{
  "train_examples": 15625,
  "spec_augment": false,
  "encoder_depths": [12],
  "decoder_layers": 7,
  "decoder_qk_norm": false,
  "beta1": 0.9,
  "batch_size": 64
}
Rows from block 8 of the audio encoder of a small encoder-decoder audio transcriber, named by matrix and row number. Each number is 128 + 32 x the weight over its row's rms, rounded and kept within 0 to 255. All counts start at 0. Numbers have three digits each. After the name is the row's rms in percent of the matrix's.
After each channel's rows are labels from the 100 clips, of 14976, where the channel reaches its highest value: "strongest on" is what is common among them. Only what is clearly more common there than usual is listed. The data: read English sentences (LibriTTS-R). In brackets: how many of the 100.
# conv: width-3 conv, dilation 2 (encoder.blocks.8.conv.weight, 192x192x3, each kernel summed), inputs 144-191

conv.135 112:098166139150135136088191172087152154183103123148071171165107181164089096126149157152147099096092085110124142111127121177156077164101120111109153
strongest on: the word "one" (38)

conv.29 080:104132121190115117130197152158086197110102080116138103152159137113158175179098067107103153125104144132124107107110144163163108106164095148134123
strongest on: the word "they" (46)

conv.107 103:145074048130105118136120077134126094070128090099136091113089154112131111082098119114136138104129082153147147103120131094143124110130155132137098
strongest on: the word "i" (63)

conv.63 095:047103112116079087121139137182210130113079118144090094077126060109136128093139142095161103076128119113052066069100141159158121099159128119093080
strongest on: the word "me" (27)

conv.188 087:162149078132122165162118099099175103083101181100121111143178128154162198118143187111169177112137162129151141114119108066106118063094146153135178
strongest on: the word "what" (35)

conv.16 116:120171097118149163124158128095142123137132117141128137115133207111141144152145126195103111125127116107136169143113146111147124107108162083149159
strongest on: the word "all" (33)

conv.151 079:102078114107100140142122141112139170113126012136119133115126066115118148074179096167100111111136112117052129100113120132079143121103161120137124
strongest on: the word "his" (37)

conv.168 094:138156154092138127096164180136089144183160113108133121071111095122163043115166091098061103135091118106109089134124141193112154099114155140113132
strongest on: the word "the" (95)

conv.111 105:162163207084065133139154124125132109118093110077149111135139150141129135106149135131168134125142128100105090111061161104141137123172121134129175
strongest on: the word "with" (46); the word "would" (26)

conv.67 087:151095125127122112166174215135062139136145099126118145093169103086106136106140029117123130118124077112172055152132135157092118113148139187071171
strongest on: the word "he" (37)

conv.120 108:158158177132092161137105132103142118193095154075104122154083055168095104093146160129176096085068124075054113124098090153123117158146099114112104
strongest on: the word "to" (64)

conv.75 096:102147181110098139142101138077056148123123084091104119149154109144114121155151144144082132094108142133083152169111121098063153070093143141131129
strongest on: the word "from" (32)

conv.45 109:159064154171105129160148097119123115142087121145129155154125100091116155088155130175157154097122084108157085069114058164110099103088108141148141
strongest on: the word "i" (41); the word "my" (25)

conv.35 079:115114134106108155116128150185134134163157152072126129101152097165104113098130113066113137125144116115135097094079172127080118131109130190137200
strongest on: the word "be" (27)

conv.24 094:059141146143141132116183177095104126108131110079125149111127153127152074162185217139123161105117106123124173140124124175151174103134130101079121
strongest on: the word "with" (66)

conv.85 100:134156160155096096111141156030116116122141126129139158104140104106118141184158101155130166132116120152113110151153086131074145037099146107146157
strongest on: the word "with" (25)

conv.56 110:107129152099124145133141160098105075126111129099050135165139181151083124176111147092116118064102132186158166179021129115106129135112126143172154
strongest on: the word "was" (37)

conv.94 101:151170151128085136151128117223145111130149160143161054160169064170195077109161113105129135150165171110084142137147168090171141155182126120107103
strongest on: the word "was" (34)

conv.52 108:131129114111174159107174080118136095153154140147161136132121151105133093069090083114134101159160093103166125078126150125144110131101102120116167
strongest on: the word "was" (78)

conv.41 096:103138053167114107115102147158135170146110097137149125140182145161144138175079109101116161155116185127095119134182107169111151081069126099158122
strongest on: the word "was" (35)

conv.1 105:122136144095171128164149143103122106099173136105054153151109149115080107166150123154122150033071113148154115157113137106152102147139144134121086
strongest on: the word "quite" (48)

conv.175 103:035139108121120075137048099122145081123117123166059142161164099098086170138131110156077086085126153152106149162087132143093121144107131132117156
strongest on: the word "her" (26)

conv.46 099:103103150121103133129120175085187074109105149063116126184099098146101099142124164097108152080059164148129136126129056172126158164157107136080121
strongest on: the word "to" (61)

conv.88 086:184101052149090125094091092130135092098094106118151089073115153120138149138057136097112146146164113155121140112084122093140117075146136111123150
strongest on: the word "to" (64); the word "be" (35)

conv.71 085:106181139154143169109140129201137186162130179172097150138183122168122158084129180162142145122135155061152065103136139091139130137169140149126145
strongest on: the word "was" (60)

conv.11 111:122056061110150132144120045115151126046122055166114112104141090140108117110113101130117151113086078144133150103147131153129121136133092107131134
strongest on: the word "her" (42)

conv.68 098:135094194148101122109135158081119099133111125128172114058129122124147106072107117101161082144130111074073123055126114138158150072100135110113117
strongest on: the word "he" (58)

conv.97 105:157165094119100146109180121090096128110140111128152105166141115129139141055121140098151116151166091078118111077093151116124084104109091117099185
strongest on: the word "was" (42); the word "it" (35)

conv.57 093:075095131122140142109156117061155148032086182126124140130126185177122145133169152141115118134119159117156139105151113105143134096122124132171146
strongest on: the word "have" (50); the word "had" (28)

conv.190 094:110107115163076139148112170117062141129092166090093163141167126148108081177150148123069112116085156167117071173123082113070096053107112130118138
strongest on: the word "for" (37)

conv.36 093:074077149115118155089117114179160120111092130104085153117134125130094174112162159128145146063082109109117159136082119140139102046117129088154160
strongest on: the word "himself" (26)

conv.116 104:132156117132141109090123152046076108115080090117115102129178141136128131098138139083110112113129129134163152098110102117154135083130053144160169
strongest on: the word "my" (60); the word "i" (43)

conv.12 085:102126131125208130108156192138111143171149131149109158050165093153104067129145144166079148106079161128139104153149080176165119092143102129079127
strongest on: the word "the" (75)