From a checkpoint of a small encoder-decoder audio transcriber.
Model: 2.93M parameters, mfcc input, encoder arch tdnn, decoder activation swiglu.
Training: adamw at rate 0.0017, 12500 steps, batches of 64.
Data: trained on read English sentences (LibriTTS-R), 15625 training examples, 51.2 epochs.
Rows from block 3 of the audio encoder of a small encoder-decoder audio transcriber, named by matrix and row number. Each number is 500 + 40 x the weight over its row's rms, rounded and kept within 0 to 999. All counts start at 0. Numbers have three digits each.
Before each channel's rows are labels from the 100 clips, of 14976, where the channel reaches its highest value: "loudest" is the band of the loudest frequency at the time of the peak. Only what is clearly more common there than usual is listed. The data: read English sentences (LibriTTS-R).
# conv: pointwise conv (encoder.blocks.3.conv.weight, 192x192x1), inputs 96-143

loudest: 1000 to 2000 Hz
conv.190:519486506514520483523438471513464472488523470555541468500516463477521543480501532458463535442471524481433488503528485505517519509554517520447437

loudest: 500 to 1000 Hz
conv.71:453548528543464509462495546487423509434508479520530507522515462460522471514559465532495434506443483566459559461491473498461551506490469474490525

loudest: 1000 to 2000 Hz
conv.37:526474495507507548558455500481446405521518531530516475492449467484546578502541550476539556495491563500562470511519488482562491476518502422504502

loudest: 500 to 1000 Hz; 250 to 500 Hz
conv.7:501449554505510581499564496509482577516500538447517497516510489490466487510504471420489516534459526509488521535464441434430512457472596511458520

loudest: 500 to 1000 Hz
conv.141:475511513471486509508476486505563379459480436545472427495514428516462497477550503563526484520557488536422560519537562411511493470495518496563482

loudest: 250 to 500 Hz
conv.140:498448501471446527550569465499536458529510476449485468512499448528540462470512510429512490490539472419476509539521502468513492496455550466535489

loudest: 500 to 1000 Hz
conv.133:463479497387454539502524477524432543521483504515555452536430517533494482488507479553497477559444480489469492528485467511465501487444504513495442

loudest: 250 to 500 Hz; 500 to 1000 Hz
conv.191:405498507511465469448517485433478532464533478474464518515496354512497452576480479425552462500565544495441524525400497497489499427422508528507499

loudest: 500 to 1000 Hz
conv.4:515441416472467439474475507549542512488539497483499511485519544505460506500446493495412457442407489482567488499505542416511499463537416580511461

loudest: 1000 to 2000 Hz
conv.113:472431515493430480431492526479509443508487445461505441534505437534533545520512445509522502563429496583459552510503543465527555472491544475476479

loudest: 500 to 1000 Hz
conv.88:422473550424550468463533523511464479463521533442585488519502520448508490504546489478478504511542520500471460482574534508572477517494538516527484

loudest: 500 to 1000 Hz
conv.31:492516518510503438499473533474514498518536314493509566506474491457540455456520442500448415411441504514570469455465462515535529507523480481528581

loudest: 500 to 1000 Hz
conv.32:534533498471519506498558496489536513548525433481514529526515452506480514503500537538488549505507526522544568477488392399536524533500470509473502

loudest: 500 to 1000 Hz
conv.91:509512474495471443507540513467514530517507439508494492517467457482578503524554477545486465515523451459465547555535440413481548396482501520466447

loudest: 2000 to 4000 Hz
conv.18:481457438549489468471532443546522465431471508536498462454468469540543468477466454500476506496489504513493472398522513496492426533495519477454511

loudest: 250 to 500 Hz
conv.77:518555535450532491479545542505417507526543467477481444529413490517552482508519532533508433563538426519494499481441552524470497503459547485485552

loudest: 250 to 500 Hz
conv.93:514498539483523504519504498477537511527514448495491430537469493504551547530488495540535544486529487506542449529509556440438564498411507433500556

loudest: 250 to 500 Hz
conv.34:464503508465508458552391497445493442509495514519536534500498459478545481515513519471548468449525415494505484518517458483504489463524500502398427

loudest: 1000 to 2000 Hz
conv.136:524497506476507463521476445473374496496524520513513508491484500517499572432504477481508523488516554473483516522499494522548515471519471458478476

loudest: 500 to 1000 Hz
conv.45:455460539481475458472537517475485504523460516507545524510514474455515484527480527503433411489506553485548497521562545420503510527484484472435390

loudest: 2000 to 4000 Hz
conv.134:414528487537484488481546470536507532492505555528515528511456444446487505440460470541473512515415455458476449495486439524500524497488520484465527

loudest: 250 to 500 Hz
conv.11:548497520472513470436506444470535489516490493441516506500453552525387462516478492574461489510466547534394498585527560524487520525448502482505498

loudest: 500 to 1000 Hz
conv.105:485504468511495532561499518528456453428473477409513472458452491480481498529450509486460501545519486508519496498452443531492508424475530578532475

loudest: 500 to 1000 Hz
conv.150:464498551567406482475419467440536474512477477498516528495494511518493503519468549564481436511454477518493477484543516452550528488488506538525491

loudest: 500 to 1000 Hz
conv.188:523495450520502541513539504458449494527354433530557498386494419519501517492363531512468474501438507517514516517446504515471523458512389534477526

loudest: 500 to 1000 Hz
conv.161:469459479594543486528509547365511540515525534498492557470432512503550492498504515503459535520489508507471533429463549540473524477551492527445552

loudest: 4000 to 8000 Hz
conv.146:472568468492484526449476480526548530500523493509442552525492533520510543502490556493468554519481538510510457513540509501427456493501447353524510

loudest: 4000 to 8000 Hz
conv.82:551457405518522515493508552522507502520476522422468508485482466473450542524462475440504529480494441424447460453504482527490478497395478480509500

loudest: 500 to 1000 Hz
conv.50:482486480490467513581450456520492537527438520499509471535531418520511451487483533518460487446513449514486537476434523560500426570516499370482486

loudest: 2000 to 4000 Hz
conv.23:414524435535484474530457521526533492477490510443496556490458442484525497504534452533526477514462520457492469503493475526443452564445468418539509

loudest: 500 to 1000 Hz
conv.72:500473496577336549420475456475500474494502535478482503530502429530442456562481509491525538530528470501504492520502513453534587471541484537537476

loudest: 250 to 500 Hz
conv.87:493521531498471451469416544420460489437442501521563441514485479506514513526495506490525562550527443510481548617480497523489484421421479503501474

loudest: 500 to 1000 Hz
conv.63:476521490461530515504407532536486456459491476460488507515432505485455516514440489525511462464484524483477480482475492529378538431477442550429504

loudest: 500 to 1000 Hz
conv.137:494431487448532488486467451518536491499501481513509466488519470527542544539540420505510484498521452486455510430414540438487513494463424447519494

loudest: 250 to 500 Hz
conv.160:446491434556493530528541504482537427440397518519447453478511491483538458513368518451525476528488514541459474503381457478523473542519512482504481

loudest: 250 to 500 Hz
conv.115:486529527493545459572500508552522493484494524525490500517474525517508479470520440577486417517547441521510465494473558529443487540534527528489481

loudest: 250 to 500 Hz
conv.114:536584498575466517473474497559508510535518492479544483462524492463467503552541495436536530435441434427508475470515507490470513528471557539451425

loudest: 250 to 500 Hz
conv.119:510418505453445495458549443507466474403523509430493523495444479458564452535524493514354458513506568515374487464539541547424461494577514508563518

loudest: 250 to 500 Hz
conv.13:478539510473522531518596499484529520522489515441499537512506490501529535478469502476528544489552498472545486527530442482505501487507496449589483

loudest: 500 to 1000 Hz
conv.117:497515498529546411544537512432569379448421530507511481426571525431489510527475528531452506382511452561547476488520507566492509562447525553527451

loudest: 2000 to 4000 Hz
conv.169:501479447480507528553515426490493484525571545498477461513549506496589490469492473495545475467529526508546515454531531522451498431452550474474492

loudest: 500 to 1000 Hz
conv.175:491513429532456528586489494435501443487381501492472480457433520488507445536414466500511471526474499572535527519497443541438484464510407530472497

loudest: 4000 to 8000 Hz
conv.100:523497568496482434471540515479486477520465472458493545490430567540455458462480482480405452505481532548447511480490508531462477461523564494475530

loudest: 250 to 500 Hz
conv.118:472453437534549438445570495525526556488446547546539459420467467498494532488452548524536509457488443479536535479509556552535492504461516461424459

loudest: 4000 to 8000 Hz
conv.57:457485397489493517470524538547511554488492522449518536515389451491460506534515399494475492489488491433530455425537484502449489562462506492486479

loudest: 4000 to 8000 Hz
conv.69:466393538464532497433417469520522541476535474495511531554486503519476512512531479473414542474452551490501497505520464486473501501473467462490488

loudest: 4000 to 8000 Hz
conv.15:548484462448535494466498589522415485527475470493509503492447510546530524513450511566475481431422454438464524528487533522475532466505485406499509

loudest: 500 to 1000 Hz
conv.24:477517505454470484458417468380445516370518453516474549501515464481516501509473475475508420452523434519516511496512485529530500409375503558532478

loudest: 500 to 1000 Hz
conv.78:458537523422525525512532511447467521486440464542507557482558524534466530475450507553503520503460575492517484489348504487512484477497469458467509

loudest: 500 to 1000 Hz
conv.110:493462475483494534530527466474431463506437514509466426461550515482504485506427500545508477487417449492459501538502435562512515402449436482390444

loudest: 250 to 500 Hz
conv.36:422423390534493438444489518486502461424444535566536431434550451506482476492399509491526553475489497527480544511506530528478524458511476446529499

loudest: 2000 to 4000 Hz
conv.173:486497513505496578535451509504477447526559524521505436538527460529499499490482493446533517469406521529476518494512459455449532498502516508473571

loudest: 250 to 500 Hz
conv.99:475466476475479512444512542492484463497502464425498535500486463530520459530515452512562525427485467473456479495445447498485498441420543553460436