{
  "model": "encoder-decoder audio transcriber",
  "dataset": "read English sentences (LibriTTS-R)",
  "encoder_arch": "tdnn",
  "encoder_norm": "batchnorm",
  "decoder_inner_norm": false
}
Rows from block 5 of the audio encoder of a small encoder-decoder audio transcriber, named by matrix and row number. Each number is 500 + 50 x the weight over its row's rms, rounded and kept within 0 to 999. All counts start at 0. Numbers have three digits each.
Before each channel's rows are labels from the 100 clips, of 14976, where the channel reaches its highest value: "top examples" is what is common among them; "loudest band" is the band of the loudest frequency at the time of the peak. Only what is clearly more common there than usual is listed. The data: read English sentences (LibriTTS-R). In brackets: how many of the 100, against the usual share in percent.
# conv: pointwise conv (encoder.blocks.5.conv.weight, 192x192x1), inputs 0-95

top examples: the word "my" (34 vs 6.2)
loudest band: 500 to 1000 Hz (44 vs 7.3)
conv.62:519490487528503387504408530420436430459461448482457497535407543591560463554414487450410471381496483509415471534485492536569505520503507479371526500461578523460535541595448503497467480510522467558449560451509522510448475459411445516515578534499501409514535421522456468534471574467404552434

top examples: the word "was" (39 vs 15.5)
loudest band: 250 to 500 Hz (37 vs 13.4)
conv.129:548515548463438475557550509526524525474481494551533549466505420441543497536532461491555567519487521439510525461542513431508516508463510527479567430567488414490534504482538585537514484563438475477500496513428517511583475445500521543514528569512435482448300580554495525494450467494391548527

top examples: the word "the" (78 vs 49.2); the word "for" (27 vs 9.4)
loudest band: 250 to 500 Hz (41 vs 13.4)
conv.108:537620519450485479437436441327589585416427418462489526558418486510492517433549516486469454481570520551444538545487526531516533554423535491511518508542500564467546491523508483519406457531537417550485421515493653454431527480489450555437478448501462461517492500506508507524453475528422566480

top examples: the word "was" (42 vs 15.5); the word "with" (40 vs 9); the word "it" (36 vs 15.2)
loudest band: 250 to 500 Hz (34 vs 13.4)
conv.66:516494502448509476364438482530499455459528505486482520486445544479477459390545394495489507486418621498436422548445434455489423540581501563531447506514515493539479493473502467422414468499505492472476546473531354482563520495471488438504555509480480518482439538556510424482510578472448429590

top examples: the word "was" (48 vs 15.5); the word "his" (29 vs 9.8)
loudest band: 250 to 500 Hz (33 vs 13.4)
conv.98:515458510528467461539539515510435450452499518554505503481543376521508503494534514516464492541441411514547489499492494546544453495514476493508535456545502526454466510504502573526489547510482465462463552467498533466496493470509462515507507554523405336400343637427358488583344371502480532507

top examples: the word "was" (52 vs 15.5)
loudest band: 250 to 500 Hz (40 vs 13.4)
conv.142:460571513535505491513489439502497464456469504497426508492513484495563451464596501396525476580496526521500448460510516392581527558655476548462494543486566575510399344553528515494491505446525512462482546468494412515429480466544514514491568500509413442402419491404550476528440536407482419558

top examples: the word "my" (27 vs 6.2)
loudest band: 500 to 1000 Hz (33 vs 7.3)
conv.91:527465454604465479478496557534554505500439494447559484461567551502548507530380446333471495518475534505388520434483567435634421565582595564486562491534546567532503546513528500497548540413540558497458487486570497489487507561509508491531540428562498464514564504421542494503546571568527511420

top examples: the word "the" (95 vs 49.2)
loudest band: 250 to 500 Hz (35 vs 13.4)
conv.99:539563477499551481499471536530448484441540516463477511557493496522581537467497507542548535512545555505430505506426502499497463504554495496503459475439462462566405498548530442395482486538472422551501525423508569560482529396472421430423489523489378469355515436548532540485466514517559481541

top examples: voice: female (79 vs 52.2)
loudest band: 250 to 500 Hz (31 vs 13.4); 500 to 1000 Hz (26 vs 7.3)
conv.65:553498487433364474421555441550524482448531515452491497406533543458421533481524494565511530378444541495596490508359470524398459472467493486538542508440432536394542506474463451471386512536462472489468494514483463434494440468486458435480451486528498536452530498502536504559469576449491472496

top examples: the word "my" (50 vs 6.2); the word "i" (44 vs 20.3)
loudest band: 500 to 1000 Hz (28 vs 7.3)
conv.155:477497467386422482502542498488490358524416538421481491527537494531565489458534479412455502478457547465493562447503498562490472521535537463448499542528575507466466518483509515502495529503590544468495515445574504516498439495436462395458502535576475497479445487482507444461554521435483481480

top examples: the word "was" (35 vs 15.5)
loudest band: 250 to 500 Hz (41 vs 13.4)
conv.8:566505507497477517509537451450515474451505583566523487441557546417590502544438496542439483501465525444475507420479411522457459476568430443563545531433556535564531415430457497384489441529490419435491569480540577495480452508546455507590487537536478519491497539478547490541511446480504527535

top examples: the word "the" (98 vs 49.2)
loudest band: 250 to 500 Hz (33 vs 13.4)
conv.55:589563520486481489506457541356560461585510457559488508529465440438593440488525522523570462448492440464526487451510483503477409433486427455519480539523487507635556564416498470513478485541487521547466507476628641427515486509518451518374465589486471441490453555576457568505499395457517626489

top examples: the word "to" (65 vs 30.6)
loudest band: 4000 to 8000 Hz (44 vs 5.2); 2000 to 4000 Hz (32 vs 2.2)
conv.150:434474518554529440534422586546460455531442528437545523490550500512498509489491520492442541461483530508436528583505586579490484514501513500560575496402509483478504501430507532687446602407621501505498538482467490475449470411546496534563478512538453548347531546396425436577484573521536545475

top examples: the word "he" (45 vs 17.4)
loudest band: 250 to 500 Hz (37 vs 13.4)
conv.83:543502516456454488569576414456475433424444535526421499440502456452552543418519435504422388423507536458586474402485494555557574480516311470446483485541515503494547446443480537525459439587504493391503543546492469499423417502531494486530535580463482361458516529532565431511419540484425509476

top examples: the word "was" (43 vs 15.5); the word "his" (25 vs 9.8)
loudest band: 250 to 500 Hz (35 vs 13.4)
conv.78:463469493503470470553540517482453456438472533552505525492560386516499529499513537525420511540452415514499522531512492535513480521520514482503449409598498510503506520500534582507493536517490518509433577493492543524512528510504465523495493511521468381498365635462401511576379426490476566501

top examples: the word "was" (51 vs 15.5)
loudest band: 250 to 500 Hz (35 vs 13.4)
conv.77:496458558470487433467501501483466474401479484495576475450509376505479507503482474416476513540476523514418490487496479438500528495554550444440509412560495457503525501508524577512467478473497482495482484540502446567562523515476510520541458470471545357519376566487357502430361425453417501552

top examples: the word "was" (63 vs 15.5)
loudest band: 250 to 500 Hz (41 vs 13.4)
conv.162:530473569456407466518555523498507553439445506523551566451532414511488528529530481513515545534430464474485522536497497475480502495483472464492553409544451465517513498513510592510463517508440542472460548530463508546521519469507493526505475564521490423455307592491470493589400481489519529467