Weights of a small encoder-decoder audio transcriber: encoder widths [192], 15625 training examples.
Rows from block 6 of the audio encoder of a small encoder-decoder audio transcriber, named by matrix and row number. Each number is 500 + 40 x the weight over its row's rms, rounded and kept within 0 to 999. All counts start at 0. Numbers have three digits each.
After each channel's rows are labels from the 100 clips, of 14976, where the channel reaches its highest value: "loudest" is the band of the loudest frequency at the time of the peak. Only what is clearly more common there than usual is listed. The data: read English sentences (LibriTTS-R). In brackets: how many of the 100, against the usual share in percent.
# conv: width-3 conv (encoder.blocks.6.conv.weight, 192x192x3, each kernel summed), inputs 128-159

conv.120:559524487492545505483524423455528483482502481509485511493509518534489447514484417496443482485546
loudest: 2000 to 4000 Hz (29 vs 2.2)

conv.75:443475579529497479499592510527437503437442540505528549510471566441523422497498547415530514458577
loudest: 4000 to 8000 Hz (25 vs 5.2)

conv.6:497529506454524515500530372490499483511510501448510450508505548556502475544508507457480497503481
loudest: 1000 to 2000 Hz (27 vs 2)

conv.133:489435487500496502527511489472529459485490509459490511515498373530462459450490507487496418525528
loudest: 250 to 500 Hz (38 vs 13.4)

conv.122:458515497443487429584546445489441547510577501512421499473429493436522526524488490476507496463510
loudest: 250 to 500 Hz (35 vs 13.4)

conv.93:454522507493514445531527512393436464524530491495480475563409522540532516502525375505419488489515
loudest: 4000 to 8000 Hz (81 vs 5.2)

conv.158:506514527574511508490499509449589574492512588421523527482524551475526507507521469527460491542480
loudest: 2000 to 4000 Hz (31 vs 2.2); 4000 to 8000 Hz (30 vs 5.2)

conv.86:560520526469460559501529519493523461496483438370493460470466464423502505467512488470443375501479
loudest: 500 to 1000 Hz (43 vs 7.3)

conv.155:529507457471498493511493437542515455541493533471428498505574495457548539621494510521542451517448
loudest: 500 to 1000 Hz (27 vs 7.3)

conv.27:494509451477499468467462365531483519528443546480410474484497508506488526548514485501517463502498
loudest: 500 to 1000 Hz (32 vs 7.3)

conv.63:528528468483526485467458533438530488464453477418552484503502479522459529541583471560489499462475
loudest: 500 to 1000 Hz (30 vs 7.3)

conv.145:456487559467500480418544508416452481440404430431545544493437495464520492515490503527426448464455
loudest: 250 to 500 Hz (41 vs 13.4)

conv.80:531557497452575493515517427496488473483492532531428508543551491518502495479513409505457470491532
loudest: 2000 to 4000 Hz (38 vs 2.2)

conv.187:499487457508499501465535431518441482494471519484459507470509505446431453497497503495531489478497
loudest: 500 to 1000 Hz (35 vs 7.3)

conv.147:557509504546524488529490480478520420479527555516529521499484465514456435437485486551518521494525
loudest: 250 to 500 Hz (56 vs 13.4)

conv.37:535467546532453582469518486493504427456565524510480460467500516454492437437525494580522520450506
loudest: 500 to 1000 Hz (28 vs 7.3)

conv.25:583511463474480584513454383549551465544513482471476432431486513445470506506509503528513482515495
loudest: 500 to 1000 Hz (60 vs 7.3)

conv.24:490513487485478536494550490438490518514498530383498499400468495529461547461559497506492437508538
loudest: 500 to 1000 Hz (26 vs 7.3)

conv.7:449537516544481492495519497486496413467496497459521553490548481522451471477495546502568520518489
loudest: 250 to 500 Hz (46 vs 13.4)

conv.46:453488584511480448378532538510463489392451453520513514504545520438532462519486518506507498434473
loudest: 250 to 500 Hz (56 vs 13.4)

conv.125:526493497465474535420507510518487446495479582504546482528522501489547488528499481505493487477449
loudest: 500 to 1000 Hz (28 vs 7.3)

conv.65:556479490486472464522485516534506430515502451500462475485529528471525477417478411439520515496488
loudest: 500 to 1000 Hz (39 vs 7.3)

conv.90:539531495481498477495527506477490402545467472486537521504508459469484508400468496496529520494471
loudest: 4000 to 8000 Hz (56 vs 5.2)

conv.28:561475477512485533530481425547546448521519480519451471449504522431473394492488502509525510533517
loudest: 500 to 1000 Hz (44 vs 7.3)

conv.41:509488495496459540533422496488488457515531493408405515469457428462494498474497507518458489529442
loudest: 500 to 1000 Hz (38 vs 7.3)

conv.74:485527490454515482348513493516496514360399485457533509505543513491506511483508534464527492408501
loudest: 2000 to 4000 Hz (42 vs 2.2)

conv.26:472495481516400465512543483444466486519473505545433515495495478445474465447428465438544494509485
loudest: 250 to 500 Hz (37 vs 13.4)

conv.149:535531460504543473523526448522500571533475483502517424472516467502513496511534542502511502463494
loudest: 250 to 500 Hz (50 vs 13.4)

conv.102:498469510500421509447495464512491472483476504525492478424481518485434493533432474482576492491530
loudest: 500 to 1000 Hz (29 vs 7.3)

conv.182:472523477534482492494535468410493546491453528490512497473499487524443527452532504462488424482547
loudest: 500 to 1000 Hz (29 vs 7.3)

conv.123:453518478458524489482454462390509504496505495409505511505516472536518515535532530503480501516513
loudest: 250 to 500 Hz (45 vs 13.4)

conv.3:414511504468511458521576514452461496509521501507484470567370515536536534429498429446471447457481
loudest: 2000 to 4000 Hz (33 vs 2.2)

conv.110:534504513507485475479514489455506524503461490382422452497474492519511520570493475501415406482547
loudest: 500 to 1000 Hz (32 vs 7.3)

conv.30:527496506525474459541531517492497478507519499575471432527437511462554458417473373386503497516522
loudest: 4000 to 8000 Hz (42 vs 5.2)

conv.50:525524484497489452511535429468470436504458504574505420503510452396488531472517505503484429497555
loudest: 250 to 500 Hz (37 vs 13.4)

conv.153:488406471444496449502477454539476573513484471485499404475465486553482546565442456431498504510435
loudest: 500 to 1000 Hz (32 vs 7.3)

conv.11:495403507510459465535483420489505540494522462533513409463440496482452445548444540491492476483488
loudest: 250 to 500 Hz (55 vs 13.4)

conv.51:513428461525435441507486473552523497518506509580510476468460500487487507516458598443525558491488
loudest: 250 to 500 Hz (54 vs 13.4)

conv.140:533513460508504512343461496531503432450381438468556511509533504527518505459502528499527506468505
loudest: 4000 to 8000 Hz (46 vs 5.2)

conv.42:508457515499452523516527508419533536530513527481427545537475508511529455470475477477428461558444
loudest: 500 to 1000 Hz (43 vs 7.3)

conv.77:481447534496472491479502536544467429446475481497460479524467505433517386558508501541511434465498
loudest: 500 to 1000 Hz (47 vs 7.3)

conv.163:480531529515475554480475515486476437510473481292484495459471509540487505487486450516501331508476
loudest: 500 to 1000 Hz (47 vs 7.3)

conv.55:458518584571491492477497569497429483499405540495556516510532541442519517498509489444459523466520
loudest: 4000 to 8000 Hz (66 vs 5.2)

conv.106:541483494531474583494405382491519435510485485504494480416480498518445473492494475523523520537513
loudest: 500 to 1000 Hz (27 vs 7.3)

conv.169:473555503481495482468502518402458487509493489305498500410466512523455544494510476486482406509528
loudest: 500 to 1000 Hz (27 vs 7.3)

conv.170:521420450461467407478484507534453409537396500556502487546520460419505537550463520516505482505497
loudest: 250 to 500 Hz (47 vs 13.4)

conv.137:506406509490437527491492473450458544518482535479417503520543509527483528504431552441463547538426
loudest: 500 to 1000 Hz (42 vs 7.3)